config.toml
spec_augment = false
tokenizer = "word"
vocab_size = 5132
activation = "relu"
init = "kaiming_normal"
lr = 0.028
momentum = 0.9
steps = 11600
batch_size = 128
adamw_weight_decay_other_params = 0.05
Rows from block 4, named by matrix and row number. Rows with one number belong to one channel. Each number is 500 + 40 x the weight over its row's rms, rounded and kept within 0 to 999. All counts start at 0. Numbers have three digits each. After the name is the row's rms in percent of the matrix's.
# convs1: first pointwise conv (model.blocks.4.convs.1.weight, 288x288x1), inputs 72-143
# convs3: second pointwise conv (model.blocks.4.convs.3.weight, 288x288x1, transposed), outputs 72-143
convs1.150 093:457476475502400540441534464510530580415517526518466459566537455513455516476483547488570482511549459536469477448478516472533451609513511503473618533547477547508458503511519544467450530488466511481574521511470433514494
convs1.151 097:497476440436459519509467471422538528484477531491468479469547468483546490552530421535505458531501507488540496465505515463543493548510559603447431459482504478506538571408508468492478460509507495520486526468465518490460
convs1.152 103:454471534525556491499533523511477535555500566530510519497502458522516575510488480583469558435509524543488464481453450526488459478533525488580476496529489434529493442558515525495515510527421431563513508533478485521540
convs1.153 103:414546518535464449517480513475573542512436515543519516532534523585448545578553460499504533519498479501624486463464477487501473467412545477463531480433442524546486533457560450557546457524464501557526477555507505463532
convs1.154 097:471489540433456499432485455487486485496518561561549431413528436534484534464488512502472502561447499497438503496493563421549499492501415489491520489480571562528508463453585503426524496462491487496468519512548445582410
convs1.157 101:494565477527489524484415546546449509552509453465472537481451476531478538442474573549509444489531568541457509533513512503530482543556532487512506478419507482511482521479453499503451536512495540503469550554499563585543
convs1.158 099:488503510470504557556552477475487470562446449568490530531490490590516533458506484548469472504573523466484554463519541477507530472536501535515532489497510470478455497478501478472521476525518438462545539542444500476502
convs1.159 100:523546494425518424462446551534489465568512480529488527548494499532484469489525518544506552554529441533525550478515514499499509521473517504518531460510521494550493499441506568452545471513468508485457529517531528527505
convs1.160 106:466461455565460540539466507440462470524481490459493502511460591509510403512468526445538467460461464527472542490531494442439506520490497530442487484488510497487555421496494470478553460487569480550527566495438473489509
convs1.161 102:542470570540545529490496449440440524530452483471516542541477559425519563469473507531487458461469464501457502571479509531452581442522514463481620490574498506488449530489462574502500482475539619519538464485522473540491
convs1.162 101:445478513591513503437507508520504433433453508480448544436527434459616525533511497529488535520556476441537569482443439507526484549416494550534476537477533547588490514447449451533530519457470490499466490485478494503516
convs1.163 098:527476511549457473449517448544553459516444515502433555501488530469472539535478496544456425520464553446501460493486464457541549443509588534509482417526458432477523520476559497587507489545523466462517504471432415584472
convs1.165 097:565501529516572504479503480522471521467476506507528492536518538510436491515489511525473522535555474497522549421484556429517492557525472513474477470486408430606499467543450494496438470480434511518463426521479434460507
convs1.167 100:561511520467485464501509511461497518538511499542501474516484546452485477456567471490515485481493481546499495465464509482473513417485506430542516443573523523518416482490494481559380507500571508538453455448441452409446
convs1.168 096:463536592513453447437465537578510546526498463553585512449575453519490442520415440539497466423476511555489461489469509476503461497486477525430471555560489513546522505497529472432529511553506544417542442479499440523438
convs1.169 099:483545480492500448480441490468545527549483446510507449503550515507505486537544606511458503502574495524454514471489493566465464468523536487460423481483492486547452453540577514501427509453487499562413571451531469475520
convs1.171 102:495521438438558476458471574544505507539514500514475522504445499470485463538471502554445560502462480495531425522514579497488517456442511474497543513520469499530545463508576579542462572553399466466456486484523469421465
convs1.173 095:384479509471525471516581560514474532512492500517527472528522491501452519411501508498473455508470521550491477586480527478473519513468490459537425540597562507487388486469472559502516494483461523510495470508480580462532
convs1.174 096:488529435526507481504540445555457539516484536504463572465487558464505495466473494529502550487517529470522557503484575464495517448532481505564480513532500428548471594477522491430554527455461548451494463553466534504496
convs1.175 101:495499476504499566515553554482476538510548539479555508498579488547537480475525552495532467511445492561443482508492520511524480504397555496504499460524470468392529520502537465563525535526508486516486453533501481516442
convs1.177 100:498517473549477445463500509498575520527537468527537434409509498503473469569485532520508496484460467566488502523543477453580515512564506504486480525445533490515438532512513492490436493460489494493486441495424467452523
convs1.178 101:528456552531507419559498478508449493506490529574498534508506552461501494452457426422443517461440548555517527490446491446481478498531574510513535520499469488606499554516500591491497481448451515499473528548527534457516
convs1.180 096:498517473466488486482446474470612543485543498524470483509450440533495527489532478508479537486518517518525485486471520544402451497511480555541537433538485524427508504481549523523491480537478576439482489500471570512511
convs1.181 105:491534517471430508483468503517508577534487454454562521534479487427566485500490526501501475537466468552477455517496495542465524484542500517548511499486503458552469596453516462552442475466433502521547551479522513450490
convs1.182 095:539442428568478509561513456482475490436545502466490528492503480409470472489581525532546527548539462475464570489496460468501495549491514496519495484444520465499466446506516485430526449546481543488535558539568552469532
convs1.184 098:527548584502487528504470524477474515536527534469470540573575525532523531487526542515531484518499528524488497468494515457433481546508585469503524450532500526494529518463463461525491492576574539511514527502499542490514
convs1.185 098:520466425480424515551476536521449458533456514529522424533494440501552613487480456435517477520530478480488472550530463560491520483477515534534500441512539488498543544523456476543510541492521482515482520507557454462536
convs1.186 105:528532466497501504438473498478511472502507455503552552535522517539558400548540449498528492480522477490581511565456475487513565486490545430534443462532532452551469499493521465476494436460518453564486454491497456487538
convs1.187 100:520497505445434462417470448519494471535483481463514559470466419488474453495490517468563549460533548568555472548576544483471525512505550500494461454499534531575565458516503526481507486457530523438497453523538560474463
convs1.188 099:533443513530481462442459469426457507565463539541465514525445496512495523514494518584496532531615493489508521441545470499457549571509458471535464549487472475495437460522424466436489550520513502469536461567476580510473
convs1.190 099:455518460509485420483518457460532478513553516466489553532461477508506448500491487563511512496496531448457528451506536487521533506497567560602538485470497517437474513533433426514501577475515535489485441519553457448462
convs1.191 103:498521452562425476376450514477467446478472515503498506528527446435472608488416504472471555527501553492464494503522543536511529535430572504526473564536560504556490543523519494453530499504579465432521497448492461496494
convs1.192 097:557583494542460477498548493498453546519485494534413488533560420471528488538461451542505465550458562546528481521547562531540472526520477567447495484492484511495503534542527553532503472531504463484490514563519520497481
convs1.196 101:465557512475490459484499504524542545478432552544518539450511572486551438478463536483535471554443568542562533483441531492477474494466446490547515481455496492498548473495494556557542476516470441420453474466518613548550
convs1.197 099:527539391429423490487457574466476506500436459435537447467523474420534474513500452468461547598477514456444511481459454465502475514489450545521478518504458519554460483425539472488516441560480448554465496451508481454452
convs1.198 100:551418510525477497485441500430454477496470497402531494449507527523441547520472458481525548469492597527473435455535483492379605511455538425455408517499529528513445533543480489552523549527487482520509494497538474514469
convs1.199 096:487493491452470470517487546495514408521505569533577518533452607521538388528479558492481518526580544474549451546480525483495460529410555544488447525485451570497405435511462497467516462470473515466493484471489513481516
convs1.200 103:460469486476545491493467471510494490440500561437513573498476484460457586442529478445539531458422478401495443507408427483485524485535505486437487491477490455499488554566521490567505512525538442465478533483475544546476
convs1.201 103:511416534598493506509437460505463497553480532499570470450517457448510568536574448509529480487423414494525575510580536556496491549563574542508450545577463488536474466495562440514484495499416474483512536529487484511470
convs1.203 099:526414507391494516523554507434476553496439577504556567484403548547534448486476516507505510427442493497434476532569544578451544500512513531518466510499531515468537497482556545464494560476436528475476517471469455457512
convs1.204 094:478532461474451514496442525494513559542523575507512510522508539509432564498508516523577439505513498458518523464475535529504451524483537516566470545405529444488525490502568523452376545421498477485547507481483553483531
convs1.206 100:545460470492514520468530562518537500590494520487516507497438511465443464501486554535572410499498541556492484579457486485449436531561489427500522450430547542566514440576464522548448483550568535535471467474474492479516
convs1.207 099:468510477479484501602552490534471482484429564553462523495423497483530435528510470477568503452466514506497551494483463477522507498499497531518480521546506441496438465540458457441516527488578477457452530455417438502468
convs1.208 098:421475511388511501529470504547513410502609525528465567476518530489525471475442440501406493528498462536405537490469560487487464552559459383541556547494468489437487521529573528499476534545501427503520472464458518538510
convs1.210 107:462568428502540451515438439478499509503488492450418469471493519468552553549493528518457505514458460589512540390553529478583434519526549473524459536542459488523516488502444482469488506508497438554553537471505502527463
convs1.211 105:457447428503504590526507470417541508505505445491501568466504559501508461448477521535495466461551502450516522474469472530524561485493432476531458493465464469496475510499551512488519439438507508468426531540481442461461
convs1.212 095:477509476476457594490516548471465481513454498523491540495470544556460530528536484521551485450545474488405512487434513534556473522522467479479528524507432434578509475534494491538474524500486522477541463572505537501470
convs1.213 098:403485511548502531395528437491532462529504605517456559540514570502562439485501545512549573459507468385478544517534523482486552543513535512463453470540513487483455487536501527488560498478539527442439441507499483520541
convs1.214 102:497525503486506572552452549488456532491551463562464490480526495557476478504424511504401497503448464527566527534496480488488396528513420497445490527542521508455538473501462550515514504488517510480466454534484570496490
convs1.215 099:499508567481547505502529435580501520432506523486498443507506486570457512495488555459519496516526414528485517518554522483564432503461518576547581503548537453540495502516485495457520509449488446530468496457518520539465
convs1.216 092:440529533488525484442480482509483476482494500541541548510482450583541491525513479496524490518417503560444565544480571473495537468552501486530491488442465518427543416541418581489459427516468561458514487466487528452465
convs1.217 097:528545463486481453442566393516518516456491451477564493504438532500482513485530506438530433542519467584538447463525481479525472558478474505528408559466527484464540522461472501529555490518545519490541502495478479458566
convs1.219 095:524519523488506532512501538491414527502499508555465523524469544463482407513454518587469522481493472443472471440438431507552489515472515579441557478498508435505444507412454486532552497487443472530617413586535470514492
convs1.220 099:490546520494507440483508471473466513496489444550417536563434574529560573420493520500442486452525478489546550427466488505502514448406519554461468516378469505513480488525530547497436517561533451540546493545483494516473
convs1.221 100:513496518500528441485509530543508479499484522568512515438469479539562536607453474509544535365473475432487503473478434499471542572482541482468462529466517544479519451426534543467503474566513545471535544512504543544519
convs1.222 103:444512504443475476473523496444445468482500575514437534501464537459455469541538557487487509576437495465517598479512495490464512504530517485451447543561500430482474542498492576421507424446510446489565553467461441457543
convs1.224 098:503556503479464414505492536429559478497449482500481480470422489517461443480482533498506453449514469525506479478470572604439528442494491502477485503495483480465487478528507466517567445503449503485508487547430531456504
convs1.225 099:515506437482548588449508511508525588509518495566561421486526437420506470493500495569495484551444484488416483497556443534441452499536508592514526455468471562474534504513462494595467493474573523485480504496586555537476
convs1.226 099:526490513514395527484567524483460450476517516471551496499461496511530481505548467534564469496555480532522463436503534506568479508522504444471475509484477488559520507487517520386539543470466501558529443495440503466470
convs1.227 099:496549535616501515509537454497525505533517432552514457542478521502578502459505470477475509426483534498483468505447474492463489556509567465491497558477427399511514564455543520528508486503512522511459531490375540499516
convs1.229 101:507457458564422549554566452440550498488429398530476529452535394498564488530480546484431490520516533498521560471452490509490471401492510552408460492470449467485427495534447467560546503445502537534517496429542522480508
convs1.230 099:586481529487517559441514531538552541489548560496476431456465478515594482548522460525516540498516540537500484502561527512584547478531526496482514465548450460400534434484466536516543486501508502433436503478449514496506
convs1.231 099:411522463468458539521498510457555436558516555468474566444474479525539462476524512569542480484481502506462442514544503477498569386563445502559497438453536493498480418495520500504538486428492495546446474478487572488462
convs1.232 096:446484447455530469399495450509548465464436435474517539545411443465434504517476486488434518504555473439481489497519501417496518535525424480561481480479568499501549467480455474502500528486443486572497542498569521438451
convs1.233 098:501500485458477498544478627515522489439518519498509517449508500518497498510448521519486489470489478459501509502465515523541448504553606521520515497462534517567436444457414502505488502477553504473498492521524492455504
convs1.234 098:555487489498470499509500549503519509517439502538426469524419604527474590500546526490417459438489542479421471532553518538437486525533523526566568503549494529479506559464555464448468516518526485551504494504490517502529
convs1.237 098:453471510448546551494567459499444409499537497478500485453478520493537572466500487451526440514494505477473499496452515481478472470452460525505477456535450551450572544463447458537498563607461534467489498528521466483586
convs1.238 099:450505461557477491512466464474509512492513608510442562470455533535486498502506436524502469584450531544466599488441481543551434472442451539504513566503484456529437497496526479490429481440512522553508535504493481472501
convs1.239 100:526527492451524502515487489501512531562523449501538578450536535496561478435475549408471498488531517553524541479464498486517499485528573575470400457507575513549440411526462458549529396460471505474436503568542469539530
convs1.240 098:532530491483494459538501494446529553553494488494543556454465533521518470515447564498509511455498536490491460493442531499584515486497514529531451533525447494473395518547462539518481510470424478509452451523562579457461
convs1.241 100:527529586443517459503600440498484542493446549536559494445514519458531531499488526514520480542473508549438464426550524492475525490509509545487577469534516534545484577516510581488466505464475441476516501519537490529519
convs1.242 100:507529487477477494525517499456474562536603523490488529489456420464475489525484536513504489469455484517512503519580542539516462483534503446492442452513550530561451539536502506534537491465523503486458474545442485456473
convs1.244 101:493592458485571492540508511516505494498585419501569506512519477523531453464458481452489465484507530469578510442453510514525496555494552569444507431542439527472494483542482541525486489466551541589476576507475510501486
convs1.245 101:513540508552482466525496552524508455520524472463566456521555483464529520479497462499536474441522457517545524562579553440541470456508522528431453434572463529502569518474420516533551552425431576508556492493406490468520
convs1.246 099:505481503499456529452484455502476479539540492511539555540466480503469452480509450463521488516473484528495590508478482553553423526547481510518461492477374510492534551501483504517530549527486445536495543505439525516463
convs1.247 106:445499537489476526497556499473534539536530517562529487490617515470522524530550506470534455479466446548434554464518472509481516461504452502503521522506483424479489523492484571565587456475607535510511491463490542572467
convs1.248 095:529492509493448475522480563535512457545466490505487451466488544510557449586509478507481486507468477582516541439537474538515583493452496475481435475502458479441485554380480484522440507498528440524487502542519515520527
convs1.249 101:463438488522496495526449496527475502544505435507526517500558455441500537506460520518466493529474549505477488493545490515520575510485513495497457513474458449461527430462398557543543565411444531425504503531467480471537
convs1.250 093:441461567535536480488497528454501505515469543496494500510430445539486440455494464469491412442521481583473472486545447558513530552487535519530501553597529476494528483580466503549482476473556457582473527470497518565519
convs1.251 094:414422478443484505423562471525474565547526469486479514443477512518533499495505484518483484497425500520485595489500478485541574454496555463425508545504437486479421481521528468457551463508505485485512449608528510504528
convs1.252 099:469453514512472544465480545528524467478504487542447443482515502494567597550448456543459490486495537469507500483438548528601474548418458497521488570495426543519506509543566546493531460510571461464441592514544495526449
convs1.253 102:536477470460464530437473608444540567547538592532538492537509550460488534496505539525491496547505500539441514473456506551504519492501495515517460500541498497523426459499556443509462471494519502465472499567523447466539
convs1.254 102:564535436514549482451512523597536476489481540536476443475440464500547526454483530453492466465436502484501486542488452425568495498488500469524505481537492515469421533548489527571545454465534543514472519436586410426490
convs1.255 100:435570503470481537452486511474480556474555472447573464573558541412525522463499459488500582440528480474534475480527528502485498415476403482482512549540479576523519524519446510486489477515501515524494450474508496499483
convs1.256 100:515522488485458460453436561529580474513526513504505514417506482519541478522454490555400469535494501422519458522516477489495483493513465565522521534406501554423524477396497455492509569489531500474408520464503504498516
convs1.258 102:475502494502527499543507477478538446534555460524554511443455512532501592479472465524526567520516581543491458449523517513402518514504453450442526588520529451482468555492532463502541460560455492526456488535452455530507
convs1.260 098:498475458469476474490588457492467541436479528538489533500589483521442562549589464537469538525532533492523520558406530490549500528501467503478441516453522559515540556456435488460566556546494508542471540502576463470482
convs1.261 102:440537499446459476504530437473411487479505539513487436485533509480553498491581502466441465468409483498465463503535531509435561506494471472503493553456477534530533524503529471423491463511417539495504483457469458447464
convs3.150 102:453539504541531411521482547529554454485475387556573396480450472528469526546454559471479485522427461435536567533507528498573534530517483525480519524474507467439480476491467493576483516441517417452466546445541467505455
convs3.151 103:531475529543482454499474432487455496457530439515494477438507496534499484451501441497382472495481530607477483522432565478503508452469477523445573476482430464498469494511475415472454498405470496460477470554520531471460
convs3.152 095:476549478483506443470431521535536534471525553495499440538500490431489481532518428534453543509484392465450424546487475515497516456509506515519525521532535445522566475544532417491502480528463554510550534515536487461495
convs3.153 105:472553507487598585529463463498484502545509483484452471513453494433466478525480506483481441407561519498497497492537502506485550502449466400486465513550521459497564483474513493421531480512521505486482457469472449523476
convs3.154 098:482490436510505554538436526580535509500506474545522495495507549519477499450567516519486594445478483504500512543460494474525455519493463577535473473460581548397546471481472417538551490397533500536642504513533537512553
convs3.157 099:500486550442524493512388487545538500456554454521414613559443528486518555559522507510477556508459563492541458532499474478526500498520471468468496510458520506497560497545513449491561500523455514490564455544574546400595
convs3.158 098:509532443549551454488417465458528495523455510534477466520449492486500547469554479502517508484486547474540528451473503491515449523509509515525424550495485507512509463540401489456526444477432499544484533555458463511511
convs3.159 100:522524470503509526554561456463427461536463427411522474478490421449422461482482433459431493497451456477513478503470473530465523490449486487511448497510527528539503490499457445472462495481494522445537482497487526467502
convs3.160 101:423462503525532504506454531473465543545537541465549533465430466396515446399476506500464489560456499496485545534466487519586493482571485570518509472477542588490496500474535467529551545432487525476514565455538489470522
convs3.161 100:466476511525449439477516497543458548445491442465577485530498511498458496528480505463492489432518554526531460465454488447579534522491573617409554558497516499527492566509501473472478489583487481470474509508517568495563
convs3.162 102:561555498497509463567494511477524501557428517538454525510442523502517494519510530510501485516448472518464469528557475511554494506496529533429530559454546568493482448499513555536546520548469497452519482522432528551458
convs3.163 095:527526448526533469554487541557597515464525435419497399515490517500468526492476468473519538435483536512528520474486531483484423528507525459482499536484443503544476517534488582451462447552480551476554478592511620462520
convs3.165 099:538471510429464467429456527488463466503439444446529536480486482474522534456523569487509524469504475447439500525398551452454515587492468477581464494525469539466446488558459511444507501513466457515525504508469447460518
convs3.167 102:504405447521503443414499445572482448520502493458575459475529477491520493540571486571535544488459435460497561515470562503458522487485488500512459479517547426485531525562453501475470456496571587517508512428513537538513
convs3.168 102:517485564569466499535414478519568464504534546481484498567432506542486490457522513446522499473502482493503507503551481410527465545452479544533453470514500583483469466469466522526484498550432539468573413543549575549540
convs3.169 101:488388483485406559533499470419525514604434539513431528452480509490524557532411501514488539506565523507518504515499502486465569496492516514517487538548547562541421509504591573522453502502496539413502542508512417477494
convs3.171 101:560503489506555517467538565514571469544509563524495504446541467556467516515490526542521535534522516465551459477515512510560519508587549542483504476444502493533497530482473507506518520539516516491483522571546569544548
convs3.173 100:531559532494515533518493477488524526444459534504500536451498453450528530521462563470555519516509497464535537515495514467422539499448436510508508448475556487479493489426486433472514515425421484478501538510531390452508
convs3.174 105:532505456492478498479515477481545455460539546508474501518456475505499569450520573520545483498539530503501515517545486465522457434471478517543545542503433596523520480549469487531451445457482492543520513471457505488551
convs3.175 100:472503486488467501484533544537525506437559546480417503512486490512575487480450575497566448436457473494520492490512439516526379565465456517545552524508536505476502542529488567518425540473512483514539463552536416400479
convs3.177 098:472502460483453543548557507511472485504510491424542476528544472541420472518405478461526519499533497571528422528387564490451529609512548521439483495421468493531508508498559491533524509533469530450491470458515484499549
convs3.178 101:497517487512514472463482534442496517484481399481434519578436442527399457468473559489434459450533464511517482529480450495490514479577566545536505474498450538537469521544521510435484526562468541533533535492539504500546
convs3.180 091:505471530515518536475456498577531541492439562540485502499513484521486533500565522504481494519434485540473516522494485408467551505518560581474516515495516441514454542421574506504510490450447499468480522491454470511506
convs3.181 100:483552455568493423425457490512542495510531504493433475580412477506525511520583499538448415538539507449458492539530476519548490449571492568479502461535466445497481569489431435455469491476428453529482536443565469426494
convs3.182 101:601480435471536498499534463502452452521421431470529515445555466466516572555486512477547532504527481557527523564487564481479411479499467547478458485503478536501471491527499482506548469488468460502431492514463493478489
convs3.184 100:461487552517509489528461486547467472539542547462522461524501480484515472530553476517568555490472619561527521484537555404485520502461531537544537516481580453510443464566520444525466524517490512487495500527615511496530
convs3.185 093:493506490520550445521557489497488528528440501452502492447506486538558507465454489521532534491555504489500555540473516440450534465531546571551524453508485520497437460558566456458558474521495469485451424515397473566514
convs3.186 100:486463524520521549478442440541531561495433444489490475477504439407526516456449632480489553562426485562522466505507536491506424463493590474515519540516503444405506514477579496575449497420577542475523492497485524505470
convs3.187 099:561463501548453435562492413513474451537547489486494503433483481487431504509498472516436520533476475531475468493518545575507482468448477516476505518533512493562505534456474548541520517542506491530592475458524512514483
convs3.188 097:466519558500527498478508506489540531485500471549469473540587459459468458465507453499420520513469456477396512567504459474546432514530484447533490510486454419511464530496433513556550442476454515535542414499546447492537
convs3.190 098:553529567517541510499481519449588551519487491548492513553545454533554484573532456556485532470544480454431470478499510506494467458503586473571538503576520537540470486493493453512531489423524478517510516487478558497574
convs3.191 099:508496540414467488461496532505550440522475471558485493486493472545505504501495551474468484539489456509554430515512444494487510556440537533513488542559510562475499537537393463537555440530477481487479461507488462535482
convs3.192 095:461503495490607522472408520504481477468499550456498552477428491520429542458515529497454479426510474538559500507456481484536433478466506485478541516493545513504497472484482496530481565518490496442440517544513556525508
convs3.196 103:591525519547507537497485482525485445436493444553429515536459480513508521490512434489471482494532497548527475563486540483508502501487521452516460416543484520504481541457547503421487552476548494458476493461603467498528
convs3.197 095:484548500575471538490585523507451525498540552480480503476562539472515451449508555481572490443528488568494526496495537441460450491505474551513522557551538480487476493484447505561514501435506499467566534596514413507490
convs3.198 097:493578488574541480506490568489470504488535536439490503468483538458513480480536452506429465525506490489449452511555518549438487486530525401517462502451502481435535431449468520547448474528481561523546588434451502456525
convs3.199 096:475500492500422522480448460426425528507503480448493560511563537590469526461532518468428467492490463467508534433475476531509460485491509462496476501525488524489476555489481561527546491517548474485472541520589545512522
convs3.200 097:557520483497478451497475488494523583514540567483436533531480504501578441459472527550475442520416445532472474481517468444540554456548574561495541535543471578448500531480493490449568424549479412544439508507515486505501
convs3.201 104:420513541516499543511460523424451488516452468548460408494512475532486494486534458467483511468446478492487469486543508533533471520497593501502577439441485564499467515473541474511472525545485464509452554534442535531524
convs3.203 103:516533484520502499457530431513527467474473568503495549560481479558523532557504534490465545536442508483515452453523468542560534491486533478530469529573483470510523474489463561524493572513478492481430576523488617617516
convs3.204 092:452523484491528513523555533469500421549469494526489493488452491543476548532485507508534538480515573514582501432480467463460524470548498490465565536484483476507520519561529510477575531454458499491491546567479523441521
convs3.206 097:520413529514531523473581501527500457452545498532491427364455555443506467523474433517487487511537478493506506466470533472488459486514608473459529465527521490586531538525460479545453486513512492524492439486523504593488
convs3.207 098:441579490442515531452484539555544515477466525465495496482523526527456530506511501550507427485473485472494487476398503498469516411512444444476475496530477510494502486446549493485561529467507431436533471520486520422462
convs3.208 100:470538489439574518565491455503504525503475494480514549545521435449529431570557452541518559552512491492490492491484516481480529523517542472513522447473443419463520467487525493453518553520462465487513538520530490498467
convs3.210 102:486528513470480508453497539476475477497502493452566414468497509486493422520536480495551424506467517511507405461552487610465480541489513519453483489510529470462491478542531479510473493527493454494566491427535532473500
convs3.211 097:511506532522509417502515464488532464418565506489402454531501532471500404482494493477522459483476472540516533470581487500466440483474504478487534547478485582487548501506475516550479436517515470516477509524451490517517
convs3.212 105:487580431527442476549466468545532451475485532462454528456476418584490512470496511481527458482479502485459500507495522525558553580512477477489556555493473524508407541577506491510552499464589421484455489494478527550578
convs3.213 099:461479523504488480515579558476498435542466467525456517507504549416543533510513446470518471411477541524491417478527518481501454473417470481500515451509568465519524444481490482434443467558495585501474489514461479470494
convs3.214 102:498548564489531480499438479506543521523496487417459515504414440548494527512497498485499436500443489457465405526519593526497517476567481581542450512476461527457471450482489500568464472506422465481573464499540526521532
convs3.215 103:591481451596480518501528516468503509550524512498461537519448469589550451467519481491523417530496537499515462501442559550531580508498515499508513557538512493548497472557490523464451495578504524502520491487461461494596
convs3.216 097:384547483477511497481563550460525521490498510525434515507461490572526494453499507565456508512510451508500481519545491530513507500486470549529489569549532478477523458476530413475533437472440550459527522501481483511510
convs3.217 098:524505486450526522509434505470455563501522471506489475530464476554480489506497452497481482556467480538524495538565587448507508451551462504546571555500492500442482570526494517527427419461535541471427464462470478532594
convs3.219 100:500429547471503444519508554517466400464509492519537519448517475506495505418457521505487445452442461493450546527574461434483586520497509466530483456556549546470598454492494525490484482485434482500443468466506497501516
convs3.220 103:479489496455525531447548492487508468558570425463488484554559535584452446462523511518550603491423521410512569564559581514446465560544479458551465527429444462456500509551466449474506509535500558547440556478486520546494
convs3.221 099:562487475477486506486588527499487598454488469439455474463501424473536498521470456495506500542598517491490514532524465433477517434481495552534444517497537442584477498506500462535521483478485489495433550465493525508435
convs3.222 093:518538472514463509435432442526485550493492457519551521516538493568503430435498510542426458509474565481432429517526531512477482560461505523481519484577610447476506529483472486498471521532512502492463435501478461518510
convs3.224 103:490528529473562482521486545540465513466564528495502531571533496516478516495455444494492467512529475475490459495471561467487467451503532435538449458440506496544515437530530434537523514526559502533513484453489470517510
convs3.225 097:542496559467474457439541485466507485487440498506485460467455538514470512399413468495477475504499592456434487482502450501555474548447500483502468504533488534434469467578523528486432459488594398505503536505477467488584
convs3.226 097:551497469496527505470471430481509519541494497502424496499541539567545541532546474520470497503502436508547521521549504510496538522478506537476459525502446510483465511506493454530472468530524502579514536508534476566533
convs3.227 101:529491436487508520505528438569414503540416437471531465486529525499509583485515539524550498512384454499584495516509523516483476541443501575510494441497555531471466506553504435487472524518500530567511489544521496498557
convs3.229 102:484515518475489500529532442465526474505564415410489446458509493513555501396540460576484494493501567510524461480468568477442454581453518463450491544505520488497464480507458494533528557444550490516453575538500558413458
convs3.230 101:533552556550511476485516486533475523422441509496486502491471537445448524434480489485557456480459507528550524466472482427478399475502454491446512575543556561481477471494554536524485460575540473540568533536577555537521
convs3.231 103:559462454532498488514576494458474517574476435463500469565517448577455475457484570515497424581477506532492499527440563444481451505516498565498541454537558540479495417565536533526454452565471538482514489564507538565575
convs3.232 096:444478552539494479551526488542468473545490548527524453461471474416505610498545509544520482519455536556452502475470534499567439495490456504538446478519479549463487467500551552500531481492444453487532494486568472503518
convs3.233 104:543515442519443535519449435412511536524618509432504554460523489503517526440448502472490485484434422484470471487557487567521469394472467458524451517549491497501513586500543497448522561500538531508502518536543558513508
convs3.234 097:472569532528526483463453462499495503437415506502471537457525475524515486548506483511464491541472544534519472488517521497448550558512482548455492577477528507471495512607475489464494505437484495481481464563520482468543
convs3.237 103:505468552507503480484551449531514502460478483467443530419500539496504539491437524481469465418458453519481433498481522465473437476547550453595523463480457470504565479489445493542534472487543412528559440491519537471428
convs3.238 096:513595397501527548481508539519528546499556517489466488506485494488495566483511440519533479478520464521507465493454596496478551504454472554497566518495478494469466391478503543475541507548547434517512551501501466560495
convs3.239 103:512542507520578536455510495467481463534498493507423548528448511499361464463469502476441523508550486465530538554542567514526522489496498640460524477492554458487510517532549515554548498514463509555580527569578538523511
convs3.240 100:486483458429535518453537436464475567532455485467487544496558516466493481459528502421465495489494465530481456487441513542459492523501492452413488469584511519487474491549545492427430495481471471495556458545467475571528
convs3.241 101:470468438554527500512493488479423475548518453523475466434475567504524603536489499558510542547522513552480533506483498559461527574478501517494433457518545461472497453481486556485529519413567517450471425479452525482457
convs3.242 103:515519535464480503494557472514590433609532531514445578500507534506538490522534449500469401476457471541525485489480484538461503544501546511570446487475595479531572492475447478504512500502448529540458503448467527499532
convs3.244 100:513516596512514492472445591554569394549473493503488500515496576457510548509497432475511550541482517559464502503437547448465511494549468503532443533503479520536517460490471456478535479461479500522483531510534518445502
convs3.245 100:510550506499507519499588506516496478426522521527520500558523533459530492511547507563537474521479525544490517453546505611478543525559521492499524518509468543557515497498471457510447511538485572489477477563534601502436
convs3.246 094:498489499496529566479470532466454452514480508552501528484533542401432518498519524470527481400474396466437515481418559509511470482506495431521536467517503488475506510495465516558472498536424497494502507535493494472470
convs3.247 098:541555474522508502523536538470455545499524446545543488480555466574493552445436527491474491537539529512514479524541476489386510535549479569562548477539587493462426530541497530488499512458518556483477490565460547473550
convs3.248 110:563468432509516515519522486475469435483491490481445486495510548509494526504425479534506510427472441447568462490528510528499469517469543456402581439489458496480443486473457481464501507451464500497367455528485516459381
convs3.249 102:478558472529404551486418488493448490479456484526520456494483482523472521525518485489529462542504493475527538480566447534509534535531594513535532519489539460462494486551500388559453501498498456433476523473529505503428
convs3.250 090:524506443528518556446527479506536425518540537453525553506459545597457540508478477482539451525513449571479555534570479494513526553559465483528533429505479538456533487545394585512487451510538460561539568507561471554441
convs3.251 102:495563541515506537467504483529559556509535478544458454486488476461559537526529521549534531513457547494537521502491489540545517475518530482536508460500452501546517523500577458512534485534522410442547510506514493577487
convs3.252 097:469550478521487533465525440444428505499493550480461538401468465483524524559464462518533480517561454534534567582519497504448569518400467458476506523531487494541523503511567525534507542501480541487465574577490520517476
convs3.253 100:503463520501512451466523517563488569499446555523452479544468504528598527514498549525522459533518525542430505523437527467504555502464450481503463481552425499510523475507510582470422480458485542457440462499534492525553
convs3.254 099:541509513487502539520516479528498547485442563446561512476471500478566473503493536547464540494482538475491437503534527567531462521502408435481532476503455482539411535527423511466502556488456378555473525525445471499488
convs3.255 102:526524467453547520525497488529496468488504528558481450536468541482483509496522459496486477480519496525486497462458454510582535489497488539494544563441503537397495442451491434492480426492484553498576538531511433461426
convs3.256 100:496416509520498557482390461523500474554508533537468547428463493467462503389464529524480465575471434495501490525506478479452546430497469506524562542500541489560502473484449489457433495474460492524493439430525475560475
convs3.258 099:482462473525557493445503452483546490451538526519474506409506429590555422460568542489554593541474536540549560468536413523417500516500512515513539488513520548448515552527437543498514456480451520445495533560497515515544
convs3.260 097:511456500507498516530563514553503460468462497483437577498419521482531503567427525492465482553508541480447510509593490470475579489486576448443471509509482487494464591537422509465476480498555520514512475494508477495608
convs3.261 099:473417453489493475498454489458491482546514529477511464504531427514507475495412533505532462477466457519459453478501508420561512451506512436498534502551519475474524578427575579449530576506481488432466512507518473497480